Weights of a small image classifier: norm layernorm, 22.5 epochs.
Rows from expert 14 of block 8, named by matrix and row number. Rows with one number belong to one neuron. Each number is 200 + 30 x the weight over its row's rms, rounded and kept within 0 to 999. All counts start at 0. After the name is the row's rms in percent of the matrix's.
# up: expert up (model.blocks.8.mlp.up, 16x128x256), inputs 128-191
# down: expert down (model.blocks.8.mlp.down, 16x256x128, transposed), outputs 128-191
up.11,110,231,208,194,193,126,219,234,216,174,165,187,167,231,193,133,248,219,201,208,216,177,226,183,152,172,150,191,203,194,188,224,198,201,170,227,204,192,198,197,227,208,190,169,184,217,209,189,163,183,222,206,187,210,200,193,215,203,202,246,184,182,195,195,238
down.11,112,102,134,209,205,207,202,236,228,225,219,221,212,216,215,290,234,129,196,231,221,206,182,241,198,209,171,196,185,194,224,206,236,238,102,237,200,231,241,231,175,215,205,212,191,196,233,190,200,193,214,198,152,199,210,226,188,197,190,203,223,197,207,189,222
up.12,100,185,201,202,187,133,238,195,216,190,165,194,179,215,197,197,224,210,228,213,213,206,218,195,165,164,159,253,188,184,194,203,226,214,155,217,213,182,192,208,222,196,183,150,194,247,203,207,173,198,197,207,156,187,191,167,214,210,218,242,165,197,193,206,211
down.12,093,143,116,211,234,205,209,221,218,261,205,215,222,197,215,277,226,94,210,230,189,195,187,259,213,234,183,235,200,212,234,174,220,219,95,199,183,217,184,194,209,210,188,190,188,203,217,178,205,216,208,208,158,244,199,214,190,205,168,245,199,204,200,197,219
up.13,103,260,215,197,187,113,196,230,227,163,189,203,173,228,191,173,241,211,197,212,210,179,225,171,183,155,119,185,213,195,190,224,191,191,175,215,203,200,151,200,234,206,200,200,173,203,212,207,164,213,205,200,213,208,193,188,206,192,194,207,195,226,175,196,208
down.13,102,46,118,207,207,219,196,215,232,187,216,224,225,189,257,275,225,138,215,196,201,196,191,213,182,200,170,197,188,193,207,213,218,243,103,211,201,203,177,199,201,207,200,188,183,236,230,189,217,190,211,189,179,194,196,230,198,219,201,193,208,197,217,200,233
up.14,110,234,224,212,202,191,155,200,209,223,176,174,238,228,185,138,204,181,229,180,195,251,222,151,160,223,176,80,201,192,203,282,181,166,268,188,203,202,134,198,205,212,200,276,190,194,183,225,241,188,167,207,236,206,205,241,199,193,195,216,206,239,183,211,238
down.14,095,190,274,230,192,186,205,271,222,213,187,193,225,202,83,224,194,238,191,249,184,187,161,262,216,160,129,138,203,211,213,261,257,227,205,250,224,217,277,193,170,193,180,206,177,194,202,185,158,160,191,212,213,184,192,202,171,214,171,225,251,203,223,179,221
up.15,157,210,218,210,186,206,254,219,198,222,225,206,168,187,231,147,219,196,181,206,173,224,174,161,129,198,243,233,187,207,190,153,232,150,103,212,199,218,241,204,185,167,203,184,201,166,196,160,186,194,245,202,194,198,205,238,198,211,181,189,228,196,192,203,208
down.15,155,118,83,206,217,218,190,174,205,157,202,250,161,178,304,209,181,158,190,195,210,184,225,173,248,157,176,153,193,213,218,220,188,234,167,185,190,240,172,230,221,174,219,232,238,219,206,180,224,174,232,187,197,219,220,235,180,208,218,214,168,178,186,186,205
up.16,074,242,209,217,200,191,194,184,216,189,211,236,218,201,165,145,160,181,192,178,190,205,190,127,249,181,248,128,201,210,202,197,187,264,308,201,223,201,244,189,190,237,178,257,199,154,190,217,280,171,192,198,218,201,209,166,215,177,188,196,166,186,219,194,242
down.16,063,269,264,249,206,192,225,270,203,245,159,197,260,208,91,281,258,215,200,222,227,217,171,240,230,159,171,174,213,214,217,221,225,192,212,224,207,181,218,212,146,231,183,202,224,196,170,203,173,214,200,225,210,197,169,219,197,197,159,235,236,158,238,184,200
up.17,045,184,169,210,190,174,170,99,199,206,167,242,173,157,186,170,196,242,172,223,212,183,206,194,122,222,258,297,175,215,191,227,238,170,254,203,165,220,124,235,192,196,197,177,137,226,221,203,216,230,189,217,176,239,178,211,197,219,200,214,218,199,195,182,263
down.17,042,208,140,208,185,236,221,230,227,228,248,216,166,213,224,273,161,235,206,183,181,184,241,199,151,268,239,196,187,221,230,164,160,187,215,135,239,226,142,241,179,214,200,218,182,232,220,199,202,195,205,229,245,185,184,164,198,260,223,187,175,228,191,207,181
up.18,039,224,196,194,195,161,177,173,231,208,221,191,177,223,188,236,242,207,182,182,231,226,211,97,188,163,144,144,213,247,233,143,206,266,205,204,198,220,202,199,229,170,228,177,217,235,168,218,184,217,190,208,252,188,200,218,211,224,190,199,242,188,165,195,176
down.18,040,147,191,212,187,175,194,153,209,183,223,226,183,176,187,241,154,199,235,208,250,220,194,238,158,183,188,265,167,193,171,173,255,151,110,218,215,187,236,156,238,216,212,204,196,269,202,206,198,185,220,186,174,207,172,176,187,210,229,192,289,185,189,217,207
up.19,049,209,199,197,191,182,193,174,201,184,184,152,153,199,180,354,206,184,182,190,187,185,179,127,215,137,179,168,211,218,244,158,192,218,253,190,200,205,194,181,187,210,214,199,177,241,184,253,244,208,187,207,214,189,202,267,175,246,212,182,207,173,166,201,187
down.19,050,128,270,175,168,220,174,177,184,193,198,174,213,183,211,130,160,205,187,213,199,220,197,217,134,226,260,278,230,198,192,194,258,151,137,209,202,219,208,180,176,162,186,190,195,195,201,189,182,183,174,197,178,203,204,151,184,180,254,193,279,214,195,186,185
up.20,049,131,178,186,176,192,192,186,198,199,226,239,202,197,165,241,198,202,179,238,197,210,209,215,255,196,159,121,195,184,206,159,244,194,255,189,206,188,145,198,170,203,201,179,185,221,192,158,189,218,193,227,210,210,218,164,223,199,214,202,191,167,215,233,206
down.20,048,293,174,194,234,216,216,186,236,191,157,139,161,190,189,202,197,246,191,207,194,190,168,207,184,222,238,251,229,211,190,164,183,123,307,170,199,200,161,217,206,224,210,207,215,181,197,223,215,197,225,214,163,177,206,206,218,184,205,203,213,197,202,223,161
up.21,094,232,231,183,179,207,163,190,201,191,216,195,190,206,181,238,190,180,200,239,196,181,212,258,299,175,174,281,191,174,210,117,201,178,193,181,175,203,194,187,218,219,213,196,193,211,165,172,181,193,170,198,203,173,207,123,209,198,186,158,156,202,199,205,220
down.21,086,216,251,208,176,180,200,194,196,230,205,202,195,177,159,145,185,229,196,181,162,200,211,191,163,142,323,191,176,199,167,131,219,144,185,144,194,181,152,207,187,200,179,196,218,186,171,206,184,184,195,208,281,212,163,162,191,189,216,203,165,196,218,194,199
up.22,062,32,207,225,226,234,176,170,214,206,222,222,188,183,195,198,205,192,200,196,215,222,212,217,130,209,157,311,191,211,201,296,213,148,342,183,229,217,149,185,195,215,210,165,161,175,187,216,190,196,242,199,197,184,227,221,184,204,196,201,196,212,215,206,231
down.22,053,283,221,209,186,172,206,271,216,230,170,148,125,190,146,209,186,257,180,220,176,172,185,209,251,189,228,173,201,227,190,208,178,109,303,215,208,183,216,198,203,215,177,206,199,197,194,193,147,182,195,208,252,201,189,161,168,196,221,202,229,236,207,202,164
up.23,148,238,210,193,191,89,199,229,215,171,157,183,185,230,188,202,238,230,199,190,202,179,226,197,156,150,149,183,196,208,219,233,182,192,176,215,233,197,219,196,220,202,180,155,192,214,223,213,143,178,186,192,197,189,209,203,200,191,205,244,205,198,178,196,183
down.23,155,45,191,212,205,235,189,249,212,218,231,210,250,210,189,249,238,125,195,222,219,200,184,230,175,234,173,220,188,216,216,208,288,236,52,245,222,232,236,211,196,210,202,215,190,199,241,192,184,181,203,199,190,189,191,209,217,195,172,198,236,213,198,185,216
up.24,078,222,212,204,194,114,208,235,220,165,194,198,154,221,207,183,236,240,200,195,227,171,229,139,185,180,143,155,212,223,200,232,191,134,180,219,203,211,115,204,211,184,195,200,159,245,201,216,166,177,190,171,229,245,202,209,198,204,180,219,214,191,193,185,197
down.24,069,45,131,191,214,217,170,200,176,180,183,227,210,227,233,258,186,156,207,174,194,217,225,249,136,183,159,245,212,173,200,224,238,216,133,197,226,191,142,210,250,187,224,190,191,212,225,189,212,198,202,164,156,182,217,159,211,230,220,181,221,181,185,218,206
up.25,163,200,206,204,182,145,230,251,196,210,196,201,171,205,233,117,253,233,191,175,216,192,193,155,115,191,235,193,202,228,207,226,199,138,141,238,195,204,204,192,212,188,172,203,184,202,212,180,167,185,223,192,201,234,194,237,192,212,186,220,214,217,210,214,217
down.25,167,121,99,203,204,231,176,198,196,145,226,248,178,199,258,266,198,138,185,204,222,192,207,196,207,170,143,160,189,215,204,238,184,268,160,207,187,234,218,226,213,183,219,223,232,208,238,185,229,177,224,177,181,199,240,224,177,212,181,197,200,180,197,182,208
up.26,043,199,174,194,198,221,188,160,186,194,200,212,125,188,177,235,211,204,179,223,177,207,210,207,241,166,190,249,198,203,197,106,200,163,193,215,200,195,224,217,190,201,194,171,146,216,181,204,218,238,206,201,188,156,206,168,205,203,198,203,184,197,203,171,209
down.26,042,227,172,230,236,158,211,148,179,251,190,209,232,186,200,223,148,240,190,167,197,215,250,206,202,151,231,216,222,188,210,129,198,114,233,165,192,191,140,181,219,195,218,197,201,239,215,182,279,199,193,151,199,187,190,198,197,178,284,181,176,228,174,171,164
up.27,124,194,202,210,187,172,228,262,178,212,203,187,193,201,249,167,250,198,196,169,206,202,189,173,138,191,236,161,210,218,183,196,186,147,145,225,190,207,243,198,206,175,187,243,182,158,212,187,179,177,217,194,222,216,188,265,183,200,181,204,212,197,216,217,221
down.27,125,113,134,203,198,219,185,199,198,148,200,248,172,186,273,247,225,159,187,216,235,190,203,213,196,186,131,150,198,211,199,239,199,276,184,224,174,219,199,235,200,182,210,216,234,217,220,189,232,175,231,205,184,202,228,247,190,203,190,217,197,182,208,194,207
up.28,117,204,188,203,205,162,218,173,200,207,181,202,195,195,196,168,226,207,178,185,222,213,215,156,103,228,222,223,194,214,154,245,204,156,189,220,201,206,203,227,185,187,193,250,178,190,200,207,217,173,240,205,99,216,201,219,171,206,202,232,237,211,207,205,187
down.28,126,99,125,205,197,211,193,131,201,151,195,228,157,181,302,206,184,201,211,205,187,172,223,179,166,162,186,168,196,198,241,193,207,241,140,177,183,215,134,217,196,155,203,227,223,228,207,182,236,183,229,206,132,215,204,183,183,208,273,205,170,180,177,204,196
up.29,148,213,224,219,191,194,228,268,184,213,220,187,205,208,248,131,209,190,208,175,203,227,184,189,147,195,228,210,210,205,198,177,201,145,118,216,188,204,246,202,203,176,190,239,211,140,204,188,154,176,202,194,228,205,198,234,200,211,182,212,217,219,214,211,217
down.29,149,112,127,196,197,217,181,205,190,151,207,265,183,212,246,241,220,168,191,220,238,191,214,190,225,163,157,141,180,202,207,233,197,259,166,217,172,212,222,233,197,168,223,211,229,210,236,188,225,183,213,185,205,201,219,244,189,197,173,203,177,190,203,168,208
up.30,085,201,229,202,207,181,184,160,198,192,192,187,214,227,184,145,194,165,221,196,187,209,206,166,141,220,184,166,210,185,203,258,199,227,259,195,223,216,94,198,208,222,202,200,241,202,195,223,282,179,217,212,212,203,191,209,179,186,211,204,200,190,155,193,249
down.30,072,259,285,204,201,158,217,259,232,245,175,230,205,211,80,231,238,224,208,199,171,211,183,283,279,166,169,121,195,227,238,245,229,222,211,255,202,203,256,226,176,184,215,189,155,187,198,177,153,187,223,249,219,209,203,198,159,192,214,221,235,191,224,199,200
up.31,148,210,207,214,189,203,263,204,193,211,213,214,158,177,224,125,225,198,161,210,181,210,172,167,115,195,243,212,204,206,164,193,235,172,109,211,205,207,250,203,199,178,182,200,203,168,225,169,210,204,256,201,150,181,198,230,195,213,184,189,233,216,194,204,203
down.31,147,157,88,188,227,221,189,181,199,175,209,230,176,187,308,223,207,146,186,211,237,170,225,169,251,169,162,159,169,195,225,239,168,249,165,196,192,238,157,225,197,187,226,225,229,217,211,185,222,181,225,210,179,209,223,256,167,214,215,215,161,198,185,195,211
up.32,078,142,197,197,188,233,205,175,207,195,213,265,174,161,207,237,206,215,196,243,179,206,198,211,242,226,190,162,202,230,203,150,249,255,145,194,181,203,168,196,209,190,200,186,205,191,211,202,216,248,221,215,209,170,201,246,233,214,186,197,237,198,219,192,192
down.32,067,239,124,215,225,196,162,167,186,190,172,176,182,204,257,193,226,164,221,217,224,200,216,212,209,177,259,307,217,191,186,146,175,147,222,163,211,184,158,184,192,206,194,201,186,196,214,190,196,196,192,176,171,211,179,182,190,165,245,200,237,150,199,181,199
up.33,099,150,214,203,200,200,201,162,207,179,227,210,208,184,200,213,178,195,214,198,202,225,217,180,332,143,208,225,189,203,205,173,248,187,242,170,199,216,195,201,194,221,196,207,199,188,211,216,253,227,213,202,155,146,209,179,224,202,201,169,193,199,189,215,195
down.33,101,193,257,212,232,164,165,167,184,227,206,202,208,188,229,192,237,238,182,212,176,151,204,150,146,145,220,226,188,196,187,125,249,197,182,201,191,194,210,236,196,189,214,204,215,167,213,180,219,199,221,191,164,207,150,169,186,169,264,195,213,200,201,202,181
up.34,051,174,195,187,189,175,213,181,222,183,175,178,159,201,149,298,229,232,186,230,207,181,211,134,191,172,170,239,209,183,183,123,197,197,178,230,195,204,147,198,204,191,215,174,207,248,174,220,196,224,170,205,192,185,184,245,199,204,215,220,197,229,182,195,173
down.34,046,161,269,203,182,183,197,157,205,172,186,203,153,205,207,179,149,260,217,196,223,197,192,146,154,206,249,274,217,201,194,186,259,150,115,171,195,236,226,232,243,217,216,153,182,208,176,167,159,196,229,157,174,182,205,128,212,210,224,165,224,209,203,236,229
up.35,109,238,228,200,205,118,251,197,220,168,173,177,163,224,192,220,220,216,164,222,204,177,212,152,179,160,182,163,191,184,228,140,196,189,141,227,226,209,210,197,178,191,184,164,224,226,199,229,166,174,213,201,200,172,195,247,234,203,202,246,201,191,180,199,178
down.35,097,21,233,198,206,229,180,199,207,192,216,222,215,190,243,216,168,170,175,215,223,206,203,214,155,196,226,226,164,223,196,223,314,190,0,191,202,222,232,199,213,205,217,208,203,191,214,199,169,186,188,187,178,195,191,165,205,216,232,187,274,214,177,197,195
up.36,181,210,217,212,203,201,224,279,182,217,223,177,227,193,261,138,218,198,205,178,191,233,176,213,153,199,244,210,201,206,205,186,211,158,130,198,187,213,253,197,203,162,192,224,213,150,211,187,164,176,213,192,219,213,198,245,181,204,177,200,226,230,202,209,213
down.36,176,147,139,195,218,206,191,199,193,150,212,255,179,199,254,205,215,177,194,209,221,194,203,168,227,161,148,126,184,203,207,238,183,255,183,216,187,218,222,236,198,177,231,220,234,198,230,174,220,185,229,192,202,213,214,248,188,213,178,195,180,174,189,176,204
up.37,104,185,194,203,196,114,204,185,197,182,174,209,183,196,203,175,246,217,175,193,215,204,200,166,131,170,211,238,204,214,181,249,206,152,176,239,212,196,182,205,183,200,186,258,176,198,225,194,205,179,231,190,123,225,193,186,169,215,210,233,222,212,208,202,193
down.37,111,100,107,205,207,238,195,162,194,174,185,248,178,212,297,244,177,168,203,202,202,178,215,177,172,187,203,186,193,212,231,182,214,243,136,176,185,235,136,231,199,193,228,221,235,245,224,182,242,202,219,190,145,213,212,189,184,208,214,222,137,199,185,201,226
up.38,071,192,221,193,216,221,195,165,216,194,199,219,182,221,180,172,191,181,201,201,185,204,207,168,136,237,164,184,204,196,201,238,197,245,226,194,229,190,100,193,212,212,216,198,231,203,184,214,211,207,205,199,163,183,205,229,204,195,202,184,215,190,172,187,250
down.38,057,272,263,219,182,184,244,253,194,220,190,204,184,225,89,198,199,225,201,210,197,170,172,350,228,165,220,167,186,190,203,222,233,150,238,218,193,179,225,211,213,186,166,193,169,203,192,199,168,156,201,251,217,184,203,180,161,189,236,191,232,201,189,218,186
up.39,056,100,181,204,192,190,186,139,230,211,190,217,213,197,171,224,185,194,172,239,189,203,203,187,213,222,193,237,214,200,211,180,230,150,272,198,210,204,176,204,155,230,217,173,161,228,220,195,228,228,224,218,165,215,191,181,186,210,203,177,238,178,184,196,200
down.39,054,214,190,186,208,179,167,144,211,214,186,185,201,216,250,161,195,209,204,190,176,194,227,179,130,199,210,244,187,178,177,132,214,153,237,182,221,201,139,218,178,180,199,202,206,208,160,215,228,190,197,223,166,179,157,187,194,170,273,198,202,213,165,224,168
up.40,129,243,210,199,186,118,218,227,203,172,158,165,174,233,183,172,231,226,203,187,198,174,226,186,164,167,157,155,195,188,216,213,191,203,162,204,238,202,228,191,217,194,184,162,192,200,215,218,160,161,218,206,190,178,204,230,222,188,196,237,198,186,178,196,193
down.40,140,52,209,191,200,220,190,251,213,217,229,222,224,203,190,244,231,145,168,214,225,205,168,249,192,200,180,210,181,198,230,225,315,249,37,248,203,225,243,208,183,204,213,203,187,193,227,188,163,160,194,196,175,183,189,201,203,201,204,197,282,207,209,173,206
up.41,051,52,193,193,168,226,195,163,218,192,200,223,187,184,180,251,215,192,183,222,163,241,234,193,240,204,169,182,200,204,228,233,272,232,271,196,217,206,162,218,217,217,225,197,172,194,197,195,196,261,229,226,207,194,207,221,223,200,207,185,216,193,174,203,178
down.41,051,225,179,192,220,201,190,156,209,225,199,172,209,220,242,177,186,189,168,214,178,185,179,216,232,206,199,258,215,210,152,171,206,134,241,180,196,188,199,237,201,185,187,194,212,196,175,221,203,208,194,190,129,194,167,181,221,223,245,231,242,223,201,205,199
up.42,071,74,191,218,188,228,209,143,189,208,214,228,172,178,190,224,212,192,211,251,173,204,201,192,262,200,196,219,205,203,219,190,222,172,300,204,209,207,128,205,195,214,190,197,139,205,221,201,241,232,216,199,168,196,213,161,196,201,188,175,216,199,192,188,201
down.42,070,200,211,195,208,179,197,189,189,249,206,187,193,160,243,233,197,203,185,226,146,191,183,204,172,203,240,217,212,170,182,117,206,145,201,189,203,206,172,196,170,187,171,210,216,209,177,184,184,201,189,211,157,225,170,179,205,163,274,204,210,237,208,187,163
up.43,120,235,184,194,188,128,198,223,209,184,166,182,161,214,191,144,238,235,213,206,213,176,225,191,152,191,167,174,198,211,207,237,210,214,155,216,241,191,215,188,233,204,180,163,189,201,206,191,181,179,240,201,161,180,204,202,203,195,200,249,191,195,184,198,213
down.43,128,104,160,213,215,206,196,256,245,236,216,222,227,215,188,261,232,131,164,231,230,192,167,251,224,205,162,185,180,197,221,215,268,254,86,254,212,242,244,204,194,202,212,187,196,200,221,182,177,179,184,205,169,210,213,219,186,188,173,211,252,209,202,173,218
up.44,061,215,217,191,190,189,219,179,208,204,182,223,194,213,232,175,217,191,206,199,207,196,214,157,188,170,157,235,197,203,214,178,251,175,96,219,202,176,158,199,222,195,214,201,142,208,208,220,203,195,195,198,187,203,197,177,214,213,192,227,195,180,186,204,210
down.44,063,156,170,197,200,206,204,171,243,212,166,211,175,183,215,219,176,182,188,217,189,207,190,312,213,197,250,251,194,196,202,183,251,132,148,196,168,191,191,192,213,223,198,207,195,203,163,216,205,194,196,195,194,205,203,180,188,216,250,217,227,195,203,211,170
up.45,068,149,206,204,207,175,199,146,232,208,192,209,214,206,174,178,225,191,226,191,193,217,225,164,145,203,173,208,205,213,220,265,224,221,273,180,236,206,87,196,221,202,212,206,230,185,173,218,262,188,244,209,198,214,205,188,166,191,220,217,196,203,169,172,208
down.45,057,225,236,203,233,177,227,245,192,226,208,190,160,222,144,204,205,239,204,196,205,205,185,305,280,187,244,155,206,226,203,232,247,155,212,229,201,203,254,207,172,174,201,202,192,213,158,185,135,192,196,215,211,203,179,186,143,178,241,195,238,218,220,196,210
up.46,114,202,211,213,181,189,220,242,201,204,183,174,147,215,222,127,250,200,198,179,199,199,194,147,128,177,220,184,200,209,193,234,203,149,139,231,204,205,223,200,215,177,190,217,169,186,209,177,169,179,239,191,221,224,187,248,202,214,183,197,205,216,206,206,224
down.46,115,106,110,196,188,220,189,205,210,149,208,245,153,194,258,266,215,160,177,204,234,197,193,223,227,185,128,152,213,217,217,223,189,262,144,217,191,221,214,227,207,180,206,206,229,207,223,205,208,164,205,181,181,215,218,239,185,212,198,203,199,185,201,193,191
up.47,072,222,185,210,224,184,169,166,222,201,197,189,208,240,213,208,182,214,190,214,194,161,217,157,216,157,176,281,198,195,212,250,223,210,181,200,178,196,166,203,216,199,202,262,145,226,213,205,221,192,179,203,166,230,219,158,211,196,209,191,213,211,229,192,194
down.47,083,124,238,204,206,271,220,187,189,227,217,182,229,175,185,204,181,272,202,192,182,201,206,259,147,241,210,246,231,190,227,134,245,181,101,161,225,202,201,218,211,209,198,206,197,211,177,183,187,162,195,197,176,200,168,164,221,191,229,204,184,212,218,195,227
up.48,158,205,210,206,181,213,246,228,181,208,226,210,155,183,234,117,229,204,178,192,193,219,172,182,120,209,247,229,197,216,182,184,221,162,106,211,193,201,238,199,207,174,184,195,200,165,217,165,186,189,254,207,192,198,199,234,196,208,176,191,211,205,208,205,231
down.48,157,138,91,189,218,209,175,194,207,153,204,239,158,180,274,233,205,156,193,195,231,186,220,195,242,160,164,142,182,209,221,240,187,266,168,203,186,214,195,230,199,179,226,217,230,200,233,185,220,184,232,189,192,206,232,240,176,218,193,202,167,182,175,188,214
up.49,034,234,183,202,200,198,194,204,182,215,204,157,207,202,192,251,179,235,165,223,203,199,187,200,208,216,194,170,225,209,206,70,240,268,156,209,188,199,171,206,179,226,222,138,211,192,173,232,203,224,186,189,152,164,210,175,218,211,233,196,259,213,223,226,182
down.49,040,218,206,225,226,187,191,197,181,196,216,167,220,195,241,245,198,178,137,234,186,190,269,210,198,206,221,225,207,173,253,191,189,132,162,213,224,183,191,179,209,186,177,236,168,190,196,161,200,209,207,229,222,187,234,188,215,246,263,206,214,227,131,196,249
up.50,071,254,225,197,185,124,206,176,215,181,158,161,193,243,183,238,211,205,201,227,218,170,211,204,183,155,158,133,198,192,209,197,200,239,192,207,225,197,236,194,198,199,198,169,198,215,191,211,176,173,199,189,189,165,215,243,234,193,222,219,186,171,187,199,198
down.50,069,46,211,212,189,181,199,250,214,210,208,192,242,189,212,224,220,147,159,210,229,187,181,262,172,191,197,225,167,197,215,210,316,192,39,214,189,224,263,213,196,184,194,201,190,219,205,213,146,197,204,211,162,186,177,175,182,191,213,197,279,207,216,188,210
up.51,106,217,236,215,186,212,233,252,205,190,217,198,212,215,244,126,185,172,201,221,219,244,156,244,220,198,175,232,188,202,200,110,228,212,100,185,206,196,232,199,215,205,209,226,234,145,214,179,151,211,207,179,204,150,195,161,239,197,187,204,213,196,192,194,173
down.51,108,175,120,219,213,228,205,172,216,222,207,233,188,178,275,223,200,145,219,203,200,178,207,144,231,187,172,166,187,213,233,163,135,250,174,218,199,245,168,223,177,191,230,198,240,200,240,168,240,192,194,203,189,232,192,264,163,183,199,227,124,200,179,182,215
up.52,072,149,216,226,225,171,191,135,223,201,200,195,207,187,193,171,207,178,227,196,187,228,196,151,144,191,167,173,212,206,214,252,225,213,260,176,223,199,86,183,202,215,200,183,215,198,184,213,278,182,254,220,161,229,198,200,167,183,210,200,218,195,173,183,211
down.52,067,213,251,233,200,172,222,240,233,229,192,226,190,204,135,198,212,249,201,210,153,212,201,274,285,205,201,157,194,201,188,214,242,156,189,246,209,180,233,208,187,183,161,222,214,176,146,188,163,169,238,269,225,218,149,199,164,184,252,258,233,202,212,201,174
up.53,150,175,188,190,182,147,179,197,206,185,167,175,188,210,165,133,229,213,226,220,226,184,222,238,118,186,179,281,192,198,180,297,197,211,201,210,208,178,161,204,235,200,188,191,180,238,209,173,183,183,185,198,111,215,186,167,179,195,209,243,181,220,201,195,239
down.53,164,202,147,208,237,210,206,246,226,242,202,222,220,209,178,259,219,140,218,205,188,190,186,215,222,237,141,196,193,226,243,212,166,250,192,214,204,237,215,197,173,200,216,216,193,188,225,192,198,204,208,216,171,203,225,264,164,189,136,230,154,223,214,191,219
up.54,078,100,189,194,216,197,169,148,192,212,188,208,201,195,202,158,207,202,204,201,202,220,216,206,222,202,177,124,195,228,215,248,199,158,280,201,204,190,117,198,214,217,203,222,148,193,195,195,248,224,174,198,245,207,197,171,183,227,220,204,231,214,194,187,199
down.54,082,201,191,200,217,202,206,231,249,225,210,195,157,202,222,194,178,274,196,197,176,207,195,278,216,231,251,243,193,211,199,220,224,192,173,182,185,199,189,224,176,160,180,192,227,152,176,185,151,177,198,212,192,209,182,148,216,199,256,211,211,195,236,183,191
up.55,094,182,212,203,190,152,226,180,223,200,192,223,201,195,177,140,201,197,193,226,190,201,193,199,146,171,176,286,190,202,199,270,226,195,158,214,207,207,172,206,202,213,176,235,194,208,232,181,178,193,199,188,99,198,193,122,184,211,212,222,205,222,213,213,213
down.55,100,191,80,223,226,216,211,183,200,238,176,205,221,198,251,235,199,118,223,203,182,202,207,178,226,209,188,232,198,219,223,166,131,206,163,182,213,242,151,205,191,189,203,196,206,193,212,199,242,206,187,219,155,229,196,247,188,187,167,199,122,202,187,184,229
up.56,072,230,205,199,160,96,222,238,239,169,177,172,174,204,193,147,240,248,194,198,210,216,226,161,206,159,155,187,199,205,218,208,205,190,144,224,211,207,138,202,231,223,202,203,173,232,221,186,153,185,194,195,189,197,208,189,211,203,191,230,205,215,193,204,187
down.56,068,111,120,212,196,259,193,196,191,190,218,227,227,201,225,320,191,154,188,209,219,198,197,229,197,184,174,196,198,169,226,180,212,182,116,193,195,230,174,169,206,202,207,204,195,231,190,223,256,186,170,174,178,200,197,217,188,224,219,206,230,200,192,189,204
up.57,067,218,189,195,238,177,229,223,191,216,181,222,217,215,213,189,197,197,212,231,198,192,208,201,173,189,166,253,206,200,201,224,209,318,163,209,204,187,164,202,233,190,196,207,172,226,233,215,176,216,191,213,168,193,216,201,197,201,183,205,202,174,206,220,221
down.57,075,216,239,184,201,217,225,157,201,237,208,224,204,194,151,239,173,202,202,203,198,228,213,280,120,208,277,253,200,187,219,153,214,120,179,173,193,182,198,198,204,206,195,184,213,205,189,195,203,194,199,185,187,196,216,196,212,202,222,203,170,222,213,183,194
up.58,088,160,216,206,197,203,209,160,220,191,208,189,223,212,201,228,182,195,212,204,206,230,224,160,316,126,203,252,194,194,201,181,230,188,248,192,201,225,188,215,192,204,210,202,193,187,163,215,258,231,201,187,154,159,216,172,244,209,201,180,201,195,198,196,178
down.58,088,163,264,183,224,182,183,186,190,243,194,188,234,191,208,183,215,241,170,178,182,171,203,163,149,146,218,237,196,186,183,130,245,153,170,198,193,210,196,235,190,170,194,205,220,162,195,192,218,190,203,210,143,216,151,152,179,190,259,215,217,205,199,202,184
up.59,126,180,218,201,208,174,202,174,213,201,234,203,232,194,195,174,156,192,219,209,213,247,202,218,254,167,212,217,191,208,175,93,249,175,177,179,198,221,201,196,187,231,194,215,207,182,175,191,195,198,192,198,140,170,208,176,222,200,190,199,206,192,195,201,161
down.59,135,187,204,200,219,169,176,135,203,207,186,205,201,190,240,188,195,231,201,194,169,159,227,117,141,128,206,176,200,198,213,151,202,184,216,182,183,206,159,223,180,170,207,184,224,198,203,166,260,181,204,206,172,216,177,154,188,178,268,203,180,208,206,211,209
up.60,152,207,208,203,184,178,258,223,192,215,211,204,178,181,236,135,239,212,177,190,182,205,176,151,113,202,254,213,197,210,190,196,206,148,121,224,207,207,234,200,191,181,192,191,193,181,225,177,185,188,251,195,182,209,203,243,186,225,177,197,231,198,200,209,209
down.60,154,119,94,199,228,227,191,175,201,146,202,248,163,193,296,245,189,157,185,203,227,186,221,179,226,171,167,135,201,204,220,220,189,253,161,197,186,215,193,234,215,169,234,243,237,233,231,191,239,183,236,194,189,199,228,241,180,205,206,204,201,185,189,174,194
up.61,067,217,204,201,196,180,189,133,198,190,194,176,185,211,177,193,215,187,194,208,203,203,204,150,209,199,187,269,202,211,174,195,217,118,213,192,194,212,137,209,189,212,220,211,164,218,180,192,228,227,209,194,130,197,202,185,178,210,199,189,240,197,183,202,193
down.61,078,100,169,202,189,226,168,153,201,189,227,201,214,191,259,165,188,264,197,198,186,178,215,185,118,174,262,246,217,197,235,151,234,144,139,139,204,190,127,205,213,186,212,182,198,196,199,190,213,172,216,189,174,210,178,150,169,201,261,194,191,215,213,217,190
up.62,084,250,198,198,210,132,230,180,224,187,167,152,187,237,181,248,223,209,197,228,202,176,215,160,198,147,174,147,191,188,227,154,196,226,160,214,212,206,247,194,187,191,196,149,217,220,211,216,180,194,215,208,198,153,204,251,223,193,206,237,188,181,185,217,180
down.62,081,41,251,210,180,219,188,217,200,217,216,218,238,203,217,194,189,171,157,214,237,198,198,246,166,196,217,238,187,191,207,203,341,175,39,207,209,224,248,196,209,227,190,227,167,224,216,201,174,169,208,230,185,190,193,160,200,204,211,189,305,183,197,174,201
up.63,044,146,204,202,209,188,212,156,186,170,183,206,158,211,163,310,196,192,150,238,226,204,198,156,210,175,193,239,198,191,195,139,209,192,184,210,199,195,185,239,167,195,202,186,203,233,195,204,253,208,201,182,220,206,211,223,211,222,206,235,212,158,162,208,182
down.63,047,209,271,213,213,153,196,159,198,165,187,239,191,196,198,208,165,232,155,198,195,228,209,203,139,198,241,242,203,200,172,201,268,99,162,168,221,191,169,198,231,179,180,204,143,220,193,159,181,223,207,204,135,186,193,155,197,209,275,185,201,193,162,241,185